{"arch": "vit", "color_jitter": 0.4, "layer_scale_init": 0.01, "inner_norm": false, "max_precond_dim": 512}
Rows from block 5 of a small self-supervised image encoder, named by matrix and row number. Rows with one number belong to one neuron. Each number is 128 + 24 x the weight over its row's rms, rounded and kept within 0 to 255. All counts start at 0.
After each neuron's rows are labels from the 100 images, of 14848, where the neuron reaches its highest value: "strongest on" is what is common among them. Only what is clearly more common there than usual is listed. The data: telescope images of galaxies (Galaxy Zoo DECaLS). In brackets: how many of the 100, against the usual share in percent.
# fc1: MLP up (model.blocks.5.mlp.fc1.weight, 512x128), inputs 0-127
# fc2: MLP down (model.blocks.5.mlp.fc2.weight, 128x512, transposed), outputs 0-127

fc1.380 [142 105 119 125 125 131 113  98 169 139 116 127 135 102 123 126  93 148 142 150 117 136 126 109  67  79 125 113 135 140 120 144 123 129 156 135 118 120 147 137 124 120 131 246 142 106 136 117 143 139 151 104 129 144  21 125 125 125 140 132 121 126 123 129 125 147 136 135 148 120 125 120 109 122 106 122 121 115 165 130 136 105 122 164 116 121 141 132  98 106  96 138 117 150 155 142 104 154 207 143 114 125  93 137  95  91 132 127  99 138 138 143 131 101  92 108 132  97 127  86 151 134 108 120 116 109 139 124]
fc2.380 [125 151 118 127 151 145 129 113 120 132 146 125 128 172 134 114  96 130  87 133 144 138 137 145 102 118 126 162 154 141 123 110 125 142 143 141 148 126 103 125  87 103 139 144 114 133 130 116 128 126 107 147 133 130 112 111 173 150 124 160  84 102 153 132 134 133 113 126 144 135 143 126 126 110 137 112 150 132   0 144 137 119  92 116 113 114 112 128 111 122 168 119  93 123 104 100 109 148  47  90 109 137 105 119 115 121 126 126 121 139 108 136 105 116 128 143 128 128 115 140 138  87 108 145 135 131  94 126]
strongest on: shape: featured or disk (62 vs 30.5); spiral arms: yes (39 vs 18.8)

fc1.268 [118 170 164 129 132 126 161 132  90 157 140 117 115  90 158 113 152 140 135 141 182 122 134 125 106 132 134 161 149  93 140 150 150 119 106 130 127 122 135 105 117 119 137 127 132 140 161 101 104 129 107 125 147 156 128 156 120 134 146 143 122 106 147 129 113 101 153 126 165 130 113 120 138 103  40 131 126 130 152 143 102 130 125 157 113  67 144 114 146 236 153 148 128 130 139 118 175 131 119 113 107 161 150 117  88 119 144 121 172 107  92 133 136 118 158  87 141 158 131 128 121 131 152 115 143 134 154 139]
fc2.268 [166  78 103 128 121 117 134 126 142 117 122 120 160 165  83 133 132 143 141 153  98 131 177 107 156 141 165  68 128 121 145  99 122 132 141 156 127 158 108  87 131 133 117 135 132 138 145 177 147  81 151 141 127 143 124 110 127 156  97  96  89 156 138 113 140 140 131 137 120 133 140 123 148 136 115 143 156 122 109 101 143 125 145 143 168 152 141  96 134  52 120 136 136 127 113 112 171 128 149 153 119 110  87 126 161 104 151 125  85 154 109 137 119 137 144 161 124 186 148 107 155 152 105 177 132 149 165 124]
strongest on: shape: featured or disk (73 vs 30.5); edge-on disk: no (71 vs 24.7); bulge size: moderate (43 vs 6.6)

fc1.446 [113 156 185 126 180 189 104 129 131 130 146 127 115 135 101 116 102 151 125 164  91 130  81 147 143 118 141 159 152 159 159 123 127 144 129 131 155  94 133 151 136 123 137 137 105  86 137 151 156 116 133 132  99 120 139 127 163 179 109 147 140 117 112 102 169  98 191 137  99 114 133 121 169 145 139 107 116 120 136 101 124 143 123 101 142 129 125 121 161 152 138 147 154 124  86 119 163 108 165 164 149 128 145  95 149  80  98  95  95 185 146 117 145  92 123 130  97 148 116 126 138 125 144 128 120 122 107 116]
fc2.446 [137 126 120 128 134  87 111 110 129 157 126 115 136 149 154 131 107 119 137 125 146 113 165 137 101 135 109 103  88 120 139 124 138 146 115 107  92 148 110  86 139 113 123 133 159 167 138  78 109  88 152 108 134  83 123 131  68  92 116 131 114 166 134 134  73 102  79 114 126 167 105 121 115 123 135 181 135 151 136 163 138 119 157 138 143 150 140 170 143 137 146  98 122 171 139 137 149 146 105  97 124 109 125 145  90 179 143 139 148 115  70 154 117 142 149 121 156  97 131 111  97 127 163 139 112  97 163 153]
strongest on: edge-on disk: yes (35 vs 5.2); roundness: cigar-shaped (29 vs 8.1)

fc1.470 [125 131 116 128 122 127 146 113 153 116  74 174 135 139 138 114 181 137 120 128 201 142 162 113 108 144 125 151 119 158 150 106 119 133 109 134 120 160 139 125  95 127 145 121 151 151 127 150 148 107  78 112 122 126 140 136 134 140 108 103 115 126 127 117 146 157 149 134 128 146 148 176 111 116 116 146 120 147  64 112 163 163  72 131 130  91 106 132 104  75 139 149 153 145 141 130 201 117 127 134 101 123 124 144 147 153 119 104 138 131 185 117 117 137 169  96 166 141 148 136 105  90 150 129 155 140 158 140]
fc2.470 [113 149 108 132 101 103  78  70 111 142 159  97 142 133 142 145 119 160 138 117 138 110  92 119 113 123 120 126 185 122 162 138 158 121 118 127 118 106 160 160 131 162  76 129 124 149 116 128 133 141 112 154 100 136 125 144 149 142 143 181 120 173 115 114 158 158  92 106 111 144 162 127  94 129 144 178 112 151 155 124 128 119 126 143 140 119 127 103  99 150  74 132 153 134 131  87  87 117 180 117 113 126 154 150 137 151 121 140 122 122 117  99 125 104 118 181 139 112  88 143 139  98 114  78 121 135 167 133]
strongest on: edge-on disk: no (78 vs 24.7); shape: featured or disk (78 vs 30.5); spiral arms: yes (65 vs 18.8)

fc1.99 [ 87 140 171 118 115 106 105 152  88 138 126 126 113 177 131 104 150 145 137  81 137 125 115 103 137 145 134 128 136  96 182 129 110 136 128 141 155 172 166 100 170 145 118 151 177 140 101  99 125 107 145 101  92 138 152 134 149 157 136 120 135 120 117 110 151 143 123 126 150 165 108  79 133 133 108 129 165 163 127 139 125 118 135 143 125 189 144 105 146 121 129 133 135 101 146 170  90 151 122 140 101 143 148  86 134 100 106 132  86 132 143 119 131 146 148 157 128 150 164 135  97 139 103 155 160 167  73 147]
fc2.99 [ 94 129 117 101 145 167 140 141 141 173 122 137 131 111 136 140 112 130  93 159 137 142 162 112 107 103 136 123 125 147 129 181 138 174 170 127  98  79 112 113 143  84  98  97 100 130 112 165 150 116 125 167 146 143 124  81 111  87 139 133 126 143 140 137 114 110 138 137 127  92 138 164 160  94 143 143 135 133 107 122 129 147 126 113 127 103 164 148 155 124 122 126 112 168 103 123 173 103 109 139 162 151 117 173 162 177 140 150 122 122 130 139 174 107 106 130 139 128 104  98 168 135 168 136 119  90 183 114]
strongest on: edge-on disk: no (50 vs 24.7); spiral arms: yes (41 vs 18.8)

fc1.385 [137 165 111 140 138  90 177  84  92 125 150  92 123 136 142 137 101 110  98 125 125 126 110 137 133 150  94  99 155 131 173 187 116 126 208 127 141 104 100 133 136 121 146 117  87  87 121 152 116 140 101 148 130  97 120 141 114 162  84 108 104 145 112 164 141 100 119 138 131 130 108  97 147  96  94 129 125 137 124 137 132 102 116 153 150 103 114 133  99 141  87 131 119 126 103 104 135 132 175 103 140  90 132 127 149 129 133 124 110 137 114 102 141 130 156 171 125 155 122 110  95  87 170 107 101  99 151 159]
fc2.385 [141 129  96  91 156 197 135 149 125  91 172 123 127 147 118 108  95 131  76 173  82 149 116 136 164 101 140 116 124 162 144  86 115 137  59 114 107 116 134 145 116 135 147 135 125 122 101 124 126 150 129 150  58 119 106 146 113 121 117 145 142  97 153 181 156  77 104 121 111 123 125 120 125 114 129 116 129 138 158 120 115 117 130 132 127 122 142 109 126 138 151 124  98 140 101 139 189 129 125 129 126 156 134 113 130  63 165 126 123 131 116 151 125 154  78 148 140 127 130 109 131  99 126 147 166 127 110 123]
strongest on: shape: featured or disk (62 vs 30.5); edge-on disk: no (57 vs 24.7); spiral arms: yes (41 vs 18.8)

fc1.180 [120 151 117 105 154 126 116 132 163 124 189 137 106  99 141 159 122 118 154 126 138 136 148 170 139 117 104 123 113 125 112 110 148 148 145 120  95 128 133 147 111 118 131 120 130 145 107 116 152 107 165 161 118 111  89 124 128 138 127  99 136  88  79 101  75 155  73 117 105 173 172  79 136 124 100 122 148 106 155 131 139 120 131 108 116 130 121 137 133 148 157 111 175 124 148 176 118 135 129 164 109  98 102 139 178  80 130 123  89 167 138 112 138 113 117 169 104 106 135 107 125  84 116 163  97 103 137 107]
fc2.180 [159 145 119 130 142 124 105 135 126 129 170 123 127 129 101 147 147 113 201 171 150 150  99 181 144 133 153 118 111  99 119 129 101 121 133 141 162 168 129 148 163 156 112 132 105  97 113 130 122 134 166 134 120 119  97 137 144 130 119 118 159  90 111  84 113 152  96  96 126 144 146 125 139 127  97 135 162  80 129 131 124 123 126 159 121 148 140 113 126  82 128 168 112 105 132 140 115 149  77 126 151 145 160 184 177 146 154 120  76 134 147 119  95 125  97 177 112 149 114 114 115 152  93 149 131 109 129 148]
strongest on: shape: featured or disk (65 vs 30.5); edge-on disk: no (59 vs 24.7); spiral arms: yes (42 vs 18.8)

fc1.379 [161 145 116 139 143 111  93 122 108 169 131  99 154 125 111  85 175 120 132 108 112 136 130 107 146 115  72 127 137 109 112 143  97 139  99 133 112 104 179  84  99 132 129 101 146 117 134 129 172 128  99 105 136 116  66 152  72 151 116 132 109  71 171 122 123 103 130 133 116 158  98 168 145 132 114 129 127 123  85 160 120 105 110 146 103 119 104 143 113 137 129 154 141 157 121 158 153 106  96 133 142 115 151 134 156 173 143 155 137  74 151 121 132 119 118 130 145 141 136 132 121 121 102 124 148 106  80 167]
fc2.379 [127 152 139 101 132 158 148 103 136 113 127 130 134 144 134 147 136 132 111 121 164 102  92 114 137 158 143  95 113 123 171 156 131 153 111 130 128 177 128 135 121 120 119 152 135 132 116 137 115 112 176 163 137  90 161  93 207 138 118 142 126 162 126 150 135 156 120 123 149  88 182  79 109 132 164 119 112 131 125 122 129 146 112 129 109 110 137 112 166 125 139  85 128 167 128  96 142 134 181 108 123 133  90 119 126 141  67 132 116 158 190 138 128 118  96 118 159 127 153 124 177 103 103 129 139 120 144  99]
strongest on: edge-on disk: yes (34 vs 5.2); roundness: cigar-shaped (25 vs 8.1)

fc1.17 [131 166 105 164 159  95 160 142 109 122  69 122 135 152 134 127 204 135 117 138 106 122 130 113  89 116 137 127 119  82  69 119 160 145  99 122  97 131 130 128 146 136 116 147 144 130 125 134 139 112 126 129 138 110 154 144 190 109 113 126  87 155 151 118 126 101 124 113 190 129  95  93 131 130 145 123 139 138 160 123 143 163  95 135 141 135 112  89 141 151 153 129  72 137 102 141 153 152 139 144  86 170 113 117 124 164 115 107 110 143 130 136 146 119 154 130 166 138 120 137 166 118 154 109 168  96 144 129]
fc2.17 [133 146  81 146 137 110 120 102 187 118 108 110  99 140  91 159 197  91 146 125  96 126 138 137 127 103 152 102 120  85 132  93 132 100 149 131 163 117 126 117 106 141 106 132 157 100 112 141 114 126 134 138 115 145 107 121 175 108 101 135 131  70 142 112 112 126 154 153 113 146 169 132  86 128 125 152 156 128 112 183 120 143 115 144 152 151  72 120 162  91 163 151 110 117  86 163 167 112  93 133 121 104 110 150 103 144 117 121 132 114 115 100 147 124 146 127 123 129 106 128 167 137 119 115 126 119 139  81]
strongest on: roundness: cigar-shaped (39 vs 8.1); edge-on disk: yes (32 vs 5.2)

fc1.253 [124 103 107 133 158 164 120 105 145 104 117 121 126 146 140 114  79 122 126 116 119  98 172 123 175 155 126 111 125 156 178 165 155  96  93 106 165 131  94 125 113 130 144 155 111 196 126 114 139 150 141 110 116 102 110 123 113 151 113 143 177 151 130 109 103 110  75 132 157 138 122 152 130 122 122 121 134 124 120 120 113 109 120 144  86 108 128 137 142 135  88 134 168 128 125 197 126 120 134 127 157 108 115 159 161 134 156 135 130  70 152 111  87 160  97 145 104 103 112 172 106 128 135 134 130 155 162 116]
fc2.253 [102 125 189 122 125 106 156 104 133 146  61 154 144  85 120  92 124 171 140 117 175 129  75 115  85  94 144 138 144 148 141 104 109 139 126 118  64 128 123 159 144 102  73 104 107  90 116 147 138 142 113 147 157 134 158 129 130  96 134 148 161 159 121 131 123 133 151 135 110 124 120 104 106  95 154 138 135 108 141 145 137 110 103 105 135 117 131 106 103 149 155 138 120 146 148  73 171 136 140 115 103 142 140  88 143 117 134 121 106 160 123 128 136  91 135 129 156 117 115 160 119 113 151 124 104  86  96 138]
strongest on: roundness: cigar-shaped (28 vs 8.1); edge-on disk: yes (25 vs 5.2)

fc1.148 [190 108 177 105 119 100 140 165 114 168 151 135 114 100 137 142 160 150 148 126 193 159 110 101 121 144 129 141 160 132 122 127 144 162 168 158 149 117 130 125 127 115  90 117 120 113 161 104 138 125  93 125 135 112 143 115  91  64  95 128 133 126 134  82 119 184 120 135 123 135 111 135 149  93 151 153 125 127 132 124 142 147 119 188 138 124 118 166 134 132 118 127 133 128 114 114 123 148 145 148 167 114  88 137  82 129 168 102 131 114 128 114 122 161 143 159 157 128 143  97 124  79 168 128 130  96 132 132]
fc2.148 [104 124 124 105 151  94 148 150  75 116  73 156 111 107 108 109 126 130 152  93  82 101 158 167 115 130 122 124 107 109 138 137 130 115  87 122 107 101 121  95 104 150 157 121 161 168  78 147 113  97 142 161 121 154 124 115 159 213 119 129  85 116 138 168 155 101 100 140 120  82 119 100 114 140 117 135 133 144 138 137 120 139 140  72 126 119 117 129 115 168 147 107 141 143 115 157 130 131 110 124 119 137 110 131 152 117 152 158 146 122 133 149 124  86 120 109 147 105  83 141 120 130 130 173 103 132 122 101]
strongest on: shape: featured or disk (61 vs 30.5); edge-on disk: no (52 vs 24.7); spiral winding: tight (26 vs 6.8)

fc1.7 [146 150 135 125 130 103 112 115 113 103 145 167  92  86 135 119 160 108 142 117 178 133  96 115 101 158 163 126 120 156 137 133 165 140 161 139 142 175 125 121 110 102 159 109 126 123 144 111  97 103 112 103 117 145 112 123 110 119 170 124 117 123 104 156  76 103 129  90 120 131 143 101 125 171  56 156 169 112 170 152  97 110 119 144 106 130 126 137 106 180 138 124 114 141 158 127 139 115 117 101 134 120  96 128 144 130 147 108 171 116  67 132 108 114 146  88 120 132 109  92 179 106 137 129 124 152 139 141]
fc2.7 [102 158 131 132  94 125 120 117 145 122 191 144 126 129 155 119 142 136 100 146 143 124  71 129 104 141 130 143 111 120 132 159 129 134  91 135 108 157  93 157 139 135 120 153 108 131 152  90 120  99 138 113 126 122 143  67 112 119 153  93  70 151 139 101  99 150 118 152 155 141 116 132 106 117  98 107 137 146 110 133 125 112 201 157 139  99 126 121 119 126 144 145 135 117 106 102  97 125 101 153 127 157 135 154 146 144 111 102  95 156 200 128 103 112 111 123 137 105 100 136 106 157  61  98 115 103 121 136]
strongest on: edge-on disk: no (51 vs 24.7); bulge size: moderate (29 vs 6.6)

fc1.458 [134 133 178 102 155  95 134 135 114 152  94 194 109 118  97 105 159 126  97 162 110 158 144 195 109 118 120 163 126 140  72 144  92 133 143 148 108 108 145  75 136 130 174 118 118 145 121 147 122 113 113 104  78 144 109 137 128 115 141 138  98 125 109 108 147 144 134 102 120 159 157  98 131 115  99  97 114 106 119 123 124 127 147 112 116 132 150 150 103 205 111 133 168 124 168 117 143 111 102 118  97 113 145 106 146 105 110 115 105  94 135 158 123 114 122 157 135 133 149  84 147 123 134 120 127 136 142 134]
fc2.458 [158 121  94 112 119 141  66 107 133 141 118  65 129 145 142 128 102 132 145 143 165 126  76 107  98 134 155 118 127 116 145 146 152 206 130 113 115 122 158 100 162 145 130 130 106  99 140 139 117 115 143 115 131 109 111 136 101 113 122 156 110 143 115 138 126  82  95 130 165 148 109 100 119 137 158 112  95 106 161 129 160 115 124 135 132 149 128 146 109 129 137 114 189  99  98  88 133 136 145 183  79 164  97 142 112 178 142 143 125 159 156 146 148 112 139 110 129 147 137 143 167 110 143 140 140 109 131 138]
strongest on: edge-on disk: yes (30 vs 5.2)

fc1.198 [114 166 111 152  64 124 120 159 107 123 108 140 128 195 115 105 149 158 153 108 104 120  83 129 119 150 118 112 153 135 175 140 147 117  73 120 140 129 131  92 116 157  82 142 158 126 153 142 124 105 109 112 122  94 135 122 188 127 128 163 141 140 131 121 171 130 197 134 127 111 103 139  94 111 116 130 113 170 143 114 126 159 144 132 146 147 138  93 129 123 129  96  94 141 107 109 126 123 114 117 155 157 130 107  94 150 125 121 174 100 136 145 112 124 133  97 178 125 116 135 136 132 154 106 151 127  81 118]
fc2.198 [122 139 128  97 151 187 134 169  98 125 104  97 115 167 127 132 142 147 133 150 102 147  70 150 136 143 104 152 104 146 157 113 103 118 144 153 150 154  78 125 197 117 112 130 121 144 121 130 110 115 111 145 117 153 132 161 167 173 105 121 111 147 147 152 115 129  82 107 117 112 108 158 140 119 194 126 134 106 136 125 169 144 122  99  81 139 145 117 138  85 125 148 130 103 152 146 133 141 149 101 120 137 151 138  79  95 150 130 133 130  92 123 162 126 105 163 107 118 113 133 129 119 134 174 166 122 130 130]
strongest on: edge-on disk: no (50 vs 24.7); spiral arms: yes (39 vs 18.8)

fc1.107 [105 231  81  86 128 105 117 133 125 134 147 105 137 107 124 140 163 122  91 177 102 149 148 124 125 130 137 128 165 168 111  99 137 160 118 106 143 176 142 131 126 142 125 122 129 124 107 140 147 123 127 121 122 170 109 134 154 163 124 139 121 156 153 170 143  68 113 131 145 147 170 127 137  94  70 121 137 126 137 123 128 149 139 104 163 167 124 166 143 159 115 168 112 125 131 147  91 134 145 119 124 140 159  95 120  89 100 156 136 129 130 129 172 141 127 142 139 115 141 105 138 125 155 130 153 130 137 127]
fc2.107 [135 140 106 130 110 125 138 114 109 108 162 139 140 103 159 126  87 125 159 154 158 130 112 117  98  76 165  98 145  81  73 133 137 101 139 140 139 187 112 144 144 117 137 143 105 141 127 151 149 141 172 139 167 128 130 160  87 125 112 131 137 145 123 124 140 218 143 119 156 140 114 146 133 164 110 144 119 113 136 127 165 138 130 141 138 155 122 148 146 115 144 131 112 131 128 105 129 116 117 152 143 106 137 144 154  91 134 137 130 132 130 124  76 166  81 113 109 108  96 182 169 147 121  85 130  91 108 141]
strongest on: edge-on disk: no (50 vs 24.7)

fc1.214 [137 150 120 159 148 103 147 146 139 152 129 116 132 114  86 128 140 114 159 100 161 137 119 133 100 154 110 165 145  88 110 100  89 104 128 152 138 141 119  97 125 121 105 132 136 179 152 141  96 137 114 120 137 111 133 119 154 145 103 170 120 102 140 131 110 148 147 155 131 112 114 165 120  99 114 117 179 146  76 150  94 116 129 175 112 115 151 169 110 157 101 116 114 129 121 121 104 150  97 129 112 127 123  85 170  88 133 128  98 144 176 124 112 110 166 154  83 148 138 117 129 151 130 159 124 134  81 195]
fc2.214 [124  93 134 129 115 140 107  74 125 132 117 153 124 149 137 103 140 163 102 100 138 128 110 133 129 119 137 120  94 156 126 143  97 109 205 172 133 165  84 119 167  89 140 118 155  67 111 119 127 115 118 147 123 102 143 144 100 146 111 114  89 137 163 119 135 124 127 127 141 116 143 121 121 115 129 146 109 133 110 114 171 107 119 165 104 158 141  91 137 131 152 112 168 130 178 125 138  90 125 138 144 179 154 147  86 112 142 129 110 138 103 127 118 182 135 105 161 102 110 102 172 102 133 126 111 143 108 170]
strongest on: edge-on disk: no (75 vs 24.7); spiral arms: yes (67 vs 18.8); spiral winding: tight (43 vs 6.8)

fc1.114 [127 163 118 162  93  78 133 144 180 145 109 152  73 154 158 148 110 163 109 136 117 117 100 142 113 170 154 111 143 134 176  89 131 108 138 128 147 125 118 145 162 124 126 124 112 148 124 142  92 142 122 101 176 130 145 110 114 150 155 167 129 151 133  99 129 100 132 115 144 112  75 171 133 123 104 143 111 145 141 158 163 142  88 124 125 163 120 124 117 103 108 169 130 137 145 122 174 150  83 156 144 141 126 151  93 127 140 147 119 151 128 109 142 119 135 144  71 124 126 180 116 100 167 127 155 125 127 145]
fc2.114 [130 112 131 160 166 145  89 166 114 159 111 127 124 122 135 145 105  97 151 144 116 147 150 103 135 138 157 115 110 123  75 146 133 206 116 145  84 134 133 164 106 123 147 106 128 109 131 172 134 152 147 148 113 144 103 142 119 116 118  90 107 144  80 154  96 161 143 133 125 139 200 119 136 157 122 111 121 164 105 131 133 113 155 122 157 140 142 108 125 120 114  66 141 153 121 146  98 128 139 116 148  88 109 122  96  85 126 171 137  99 146 115 122 130 154 132 116 123 116 146 119 144 121 109  61 135 152 119]
strongest on: shape: featured or disk (62 vs 30.5)

fc1.169 [125 114 134  51 135  66 135 128 116 138 130 133 158 122 138 110 131 144 191 136 192 148 138 124 112 119 128 146 141 157 148 137 161  96 153 153 140 138  98 106  98 111 110 121 132 149 161 127 132 131 122 125 142 130 102 119 115 137 149 109 135  91 125 131  95  68 118 106 112 143 147  99 141 153  79  93 124 134 156 109 121 150 113 137 106 126 107 104 133 201 117 185 114 123 132 129 174 139 120 110 109 111 107 108 114  76 118 121 150 135 124 106 129 127 146 125 177 124  98 145 106  94 129 135 137 124 160 113]
fc2.169 [125 100 148 129 105 132 152 154 101 145 101 126 123 177 117 135 176 140  94 131 119 132 117 158 141 165 114 104 130 136 174  85 132 134 129 147 132 163 115 129 149 125 128 124 115 115 106 106 123  46 106 149 132 137 104 148 143 145 107 124  87 153 129 135 110  83  92  89 148 109 109 139 141 128 126 151 135 131 104 109 138 139 108 154 129 111 100 138 157 107  98 145 106 117 171 129 157 148 163  86 104 124 140 131 109 100 104 134 116 134 102 126 132 121 170 182 178 172 146 126 119 153 182 162 131 139 142  83]
strongest on: edge-on disk: no (54 vs 24.7)

fc1.418 [110 132  81 107  92 106 138 120 106 143 127 156 138 132  97  82 116 141 124 124 151  74 134  97 118 149 131 116 102  96 131 102 147 116 152 183 115 108 117 134 147 143 116 117 136 172 120 101  90 107 140 142 144 101 139 146 102 126 117 149 138 132 122 103 115 170 122 130 130 190 139 134 122 143 105 131 109 115 104 111 129 140 141 103 112 106 119 108  82 155 122 100 149 151 125 202 149 177 128 161 144 184  77 116 102 108 114 137 154 135 136 118 115 140 143 121 134 133 144 106 183 138  95 157 109  85 141 150]
fc2.418 [115 140 167 134 130 130 135  90 152 174 137  95 103 134 135 114 147  87 150 106 118 187 155 142 104 132  99  88 136 134 106 162 160 138  93 126 136 132 128  62  83 146  66 135 104  95 121 135  90 145 133 106 106 155 109 147 113 165 141 110 140 121 132 146 131 117 145 135 127 137 163 136 145 112 119  94 140 129 136 151 142 107 119 114 110 128  96 102 102 104 157 144 110 126 136  85 108 163 107  88 126 117 160 120 135 141 136 128 109 106 120 104 165 119 148 115 126 145 149  96  59 165 180 113 136 124 145 140]
strongest on: shape: featured or disk (86 vs 30.5); edge-on disk: no (73 vs 24.7); spiral arms: yes (65 vs 18.8)

fc1.364 [108 113 102 184  99 123 115 120 102 127 103 138 127 111  97  97  49 174 128 114  61 131 133  89 122 134 122 128 148 142 140 162 106 127 109 161 114 104 117 109 105 151 136 119  85 152 106 134 102 102 119 150  78  85 132 135 144  81 139 130 110 129  99 137  72 135 141 128 145 168 154 167 138 138 116 110 149  91 108 141 141 106 119 135  99 125 117 101  91 123 162 145 157 135 134 115 148 115 109 146 137 123 124 125 139 117 161 145  91 132 152 129 126 132 153 113 101 111 160 144 132 191 128 146  98 141 124 132]
fc2.364 [137 132  91 146 109 158 109 127 110 105 117 111 103 131 132 144 173 145 122 111 126 145 111 121 139 141 127 125  78 141 148 122 122 120 107 114 112  93 107 123 158 111  92 128 152 136 138 110 125 167 131 144 114 108 126 131  93 153 144 146 162 151 132 122 114 153 130 123 146 101 133 120 139 134 101  96 130 111 123 155 134 144 186 126 125  96 130 155 117 129  90 124 181 157 129 162 169 135 102 171  84 118 102 126  79  94 117 160 107 178 135 134 115  75 148  88 107 150  95 114 113 159 139 128 208 147 152 167]
strongest on: shape: featured or disk (75 vs 30.5); edge-on disk: yes (36 vs 5.2)

fc1.158 [138 144 111 130 162 162 122 124 129 100 122 108 131 136  64 122 115 155 116 173 119 148 107 146 106 144 114 162 118 140 166 104 134 157 118 121 133 101 116 129 103 153 144 102 127  98 116 129 133  86 173  95 100 110 117 105 121 123  89 149 160 146 121 106 117 138 126 136 131 180 121 130 138 112 146 118  99 157 131 125 123  99 134 130  86  89 131 153 113 136 132 155  84 104 105 128 137 133 102 115 174 170 133 152  98 108 123 135 131 142  96 112 147  65 125 123 155 138 192 120 133 107 121 161  46 134 119 112]
fc2.158 [ 94 137 140 147 139 113  99 127  73  47 105 201 113 134 170 127 124 100 135 117 142 120 129 115 128 148 148  81 104  99  82 103 156 120 116 150 112 137 183 154 120  90 141 138 208 147 164 138 116 133 100 111 172 121 132 140  98 166 151 151 128 108 111 136 125 110 124 126 135 105 148 135 162 132 118 135 133 129 117 143 149 109 109 128 156 123 145 131  90  89 160 114 136 114 136 102 134 137 151 118 105 105  99 128 137 133 115 152 127  75 120 112 113 148 111 139  97 140  91 132 100 119 126 120 114 131 124 131]
strongest on: roundness: cigar-shaped (38 vs 8.1); edge-on disk: yes (34 vs 5.2)

fc1.160 [176  86 122 151 121 112 145 148 152 167 106 130 107 147 106 122  97 128 186 123  96 117  96 132 138 138 159 117 152 117 128 127 169 140 125 142 127 118 140 109  99 113 174 125 124 150 144 143 112 112 150 113 125 134  95 138 162 161 137 168  88  74 142 165 118 159 119 185 106 179 139 190 109 141 100 127 130 103 104 150  87 132 152  98 101 111 142 109 173 138 108 103 193 131  99 138 135 106 153 112 119 112 142 136 120 141 134 142 117 133 102 125 129 146 133 138 139  81 122 135 170 133 131 111 121 147 112 136]
fc2.160 [123 161 134 102 174 136 114 111 136 144 137 167 149 152 140 162 142 109 114 129 161 170 135 123 118 112 132 121 124 134  66 134 102 146 131 113  99 140 151 128 151 134 101 143 124 131 136 119  87 119 157 175 125 125 170 124  68  99 117  90 164 132 136 115 151 105 162 103 130 112 124  73 101 120 173 104 155 181 140 134 153 102  84 115 123 135 116 119 110 126 158 125  92 126 126  79 151 134 135 103 120  99  93 113 108 126  78 121 109 138 128 167 146 115 125  85 118 142 143 142 105 111 100 107 124  96 165 106]
strongest on: roundness: cigar-shaped (39 vs 8.1); edge-on disk: yes (36 vs 5.2)

fc1.488 [103 146  71 139 150 120 157  88 101  84 143 104 113  99 104 122 130 137 167 161 129 142 106 112 133 146 125  88 135 122 139 166 116 100 144 113 143 152 132 128 162 103 119 146 136 137 104 165 134 140 112 130 115 135 168 148 148  99 125 127 205 144 148 157 111  80 128 116 133 116 152 163 151 140 108 123 140 111 156 150 155  93  77 146  98 160 134 107 113  99 108 165  92 143 114  84 161 114  71 104 128 125 140 131 143 139 135 170 138 113 126  89 108 173 138 111 148 122 117 139 151 103 127 141 129 124 159 127]
fc2.488 [108 140 155 108 137 151 155 110 144 136 150 129 128 152 120 120 110  90 116 113 139 116 153 146 137 134 112 164 153 141 120  61 147 132 149 136 102 135 103 117 133 142 119 109 122 142 139  89  80  92 159 193 135 136 120 117  90 153 128 109 116 107 125 100 132 149 150  95 166 138 114  88 142 122 188 148 143 137  94 152 112 127 151 116 127 127 119 137 152 137 146 121 138  91 154 140 112 136 174 159 131 173  80 117 144 134 100  80 136 123 135 126 124  66 138 154 109 139 137 141  98 126 138  69 125 136  70 115]
strongest on: edge-on disk: yes (30 vs 5.2); roundness: cigar-shaped (27 vs 8.1)

fc1.243 [114 104 112 156 137 103 127 144 122 124 127 119 135 146  94 135  70 117 141 120 128 155  80 167  99 133 118 117 134 141 133 184 117  85 121  57 131 133 113 145 146 111 118 126 118 150 114 120 136  91 107 133  90 147 137 135 145 156 134 139 140  95 118 119 139 120 109 126 132 154 128 122 117  88 125  89 140 112 142 177 161 111 139 136  86 136  95 182 110 122 106 132 140 115 131 122 159 152 114 119 173  68 161 117 136 124 183 111 130  90 157 183 123 150 113 113 117 103 146 122 102 137 136 159 134 183 153 130]
fc2.243 [140 128 187 122 113  88 125 154 150 115 109 152 114 128 108 105 124 119 134 175 142 117  90 134  91 151 119 113 114 146 114 111 126 102  92 167 136 114  90 145 133 138 178 128  70 155 118 145 102 146 122 121 134 171 102 191  95  97 103  79 156 148 135 152 109 125 146 110 147 134 127 104 130 135 124  99 135 156 142  96 175 114 101 144 148 153 142 132 119 112 135 159 145  97 156  88 118 103 124 133 119 174 171 109 195 129 109 113  88 132 146 117 148 153 125 145 120 149 137 122 126 124 140  99 148 118 121 129]
strongest on: roundness: cigar-shaped (25 vs 8.1)

fc1.424 [122 113  99 175 155 102 148 173 155 135  62 148 128 122 111 144 118 118 141 104 169 125 143 142 146 171  81 141 129 131 150 129 127 151 159  95 155 129 130 112 116  99 125 123 108 148 109  53 129 114 125 128 131 100 123 102 112 162  82 174  94 120 146 110 147 151 175 136 176 165 101 144 102 108 150 125 108 143 107 103 162 148 112  98 115 126 107 111 129 130 115 108 151 107 100 110 127 140 167  87 147 119 128 137 101 164 143 110 134 139 134 142 107 115  89  95  94 109 136 117 162 112 110 151 136 153 133 127]
fc2.424 [106 133 151 133 132 112 154 123 105 141 146  92 126  83 144 130 113 135 148 130 113 143 151 124 118 142 129 130 135 130 136 114 165  77 156 193 185 102 112 180 143 119 112 147 176 142 120 163 118  80 122 162 150 151 159 133 112 143  79 100 114 154 140 135 165 127 122 121 145 148 133  87 131 129 158 142 157 135 153  99 162 104  60 136 131 109 100 150  89 131 144 150 125 135 141 105 137 133  88 144 146 110 135 147 164 195 119 154 143 152  86 122 114 135 130 147 127 120 127 145 120 106 150 128 151 108 109 137]
strongest on: edge-on disk: no (50 vs 24.7)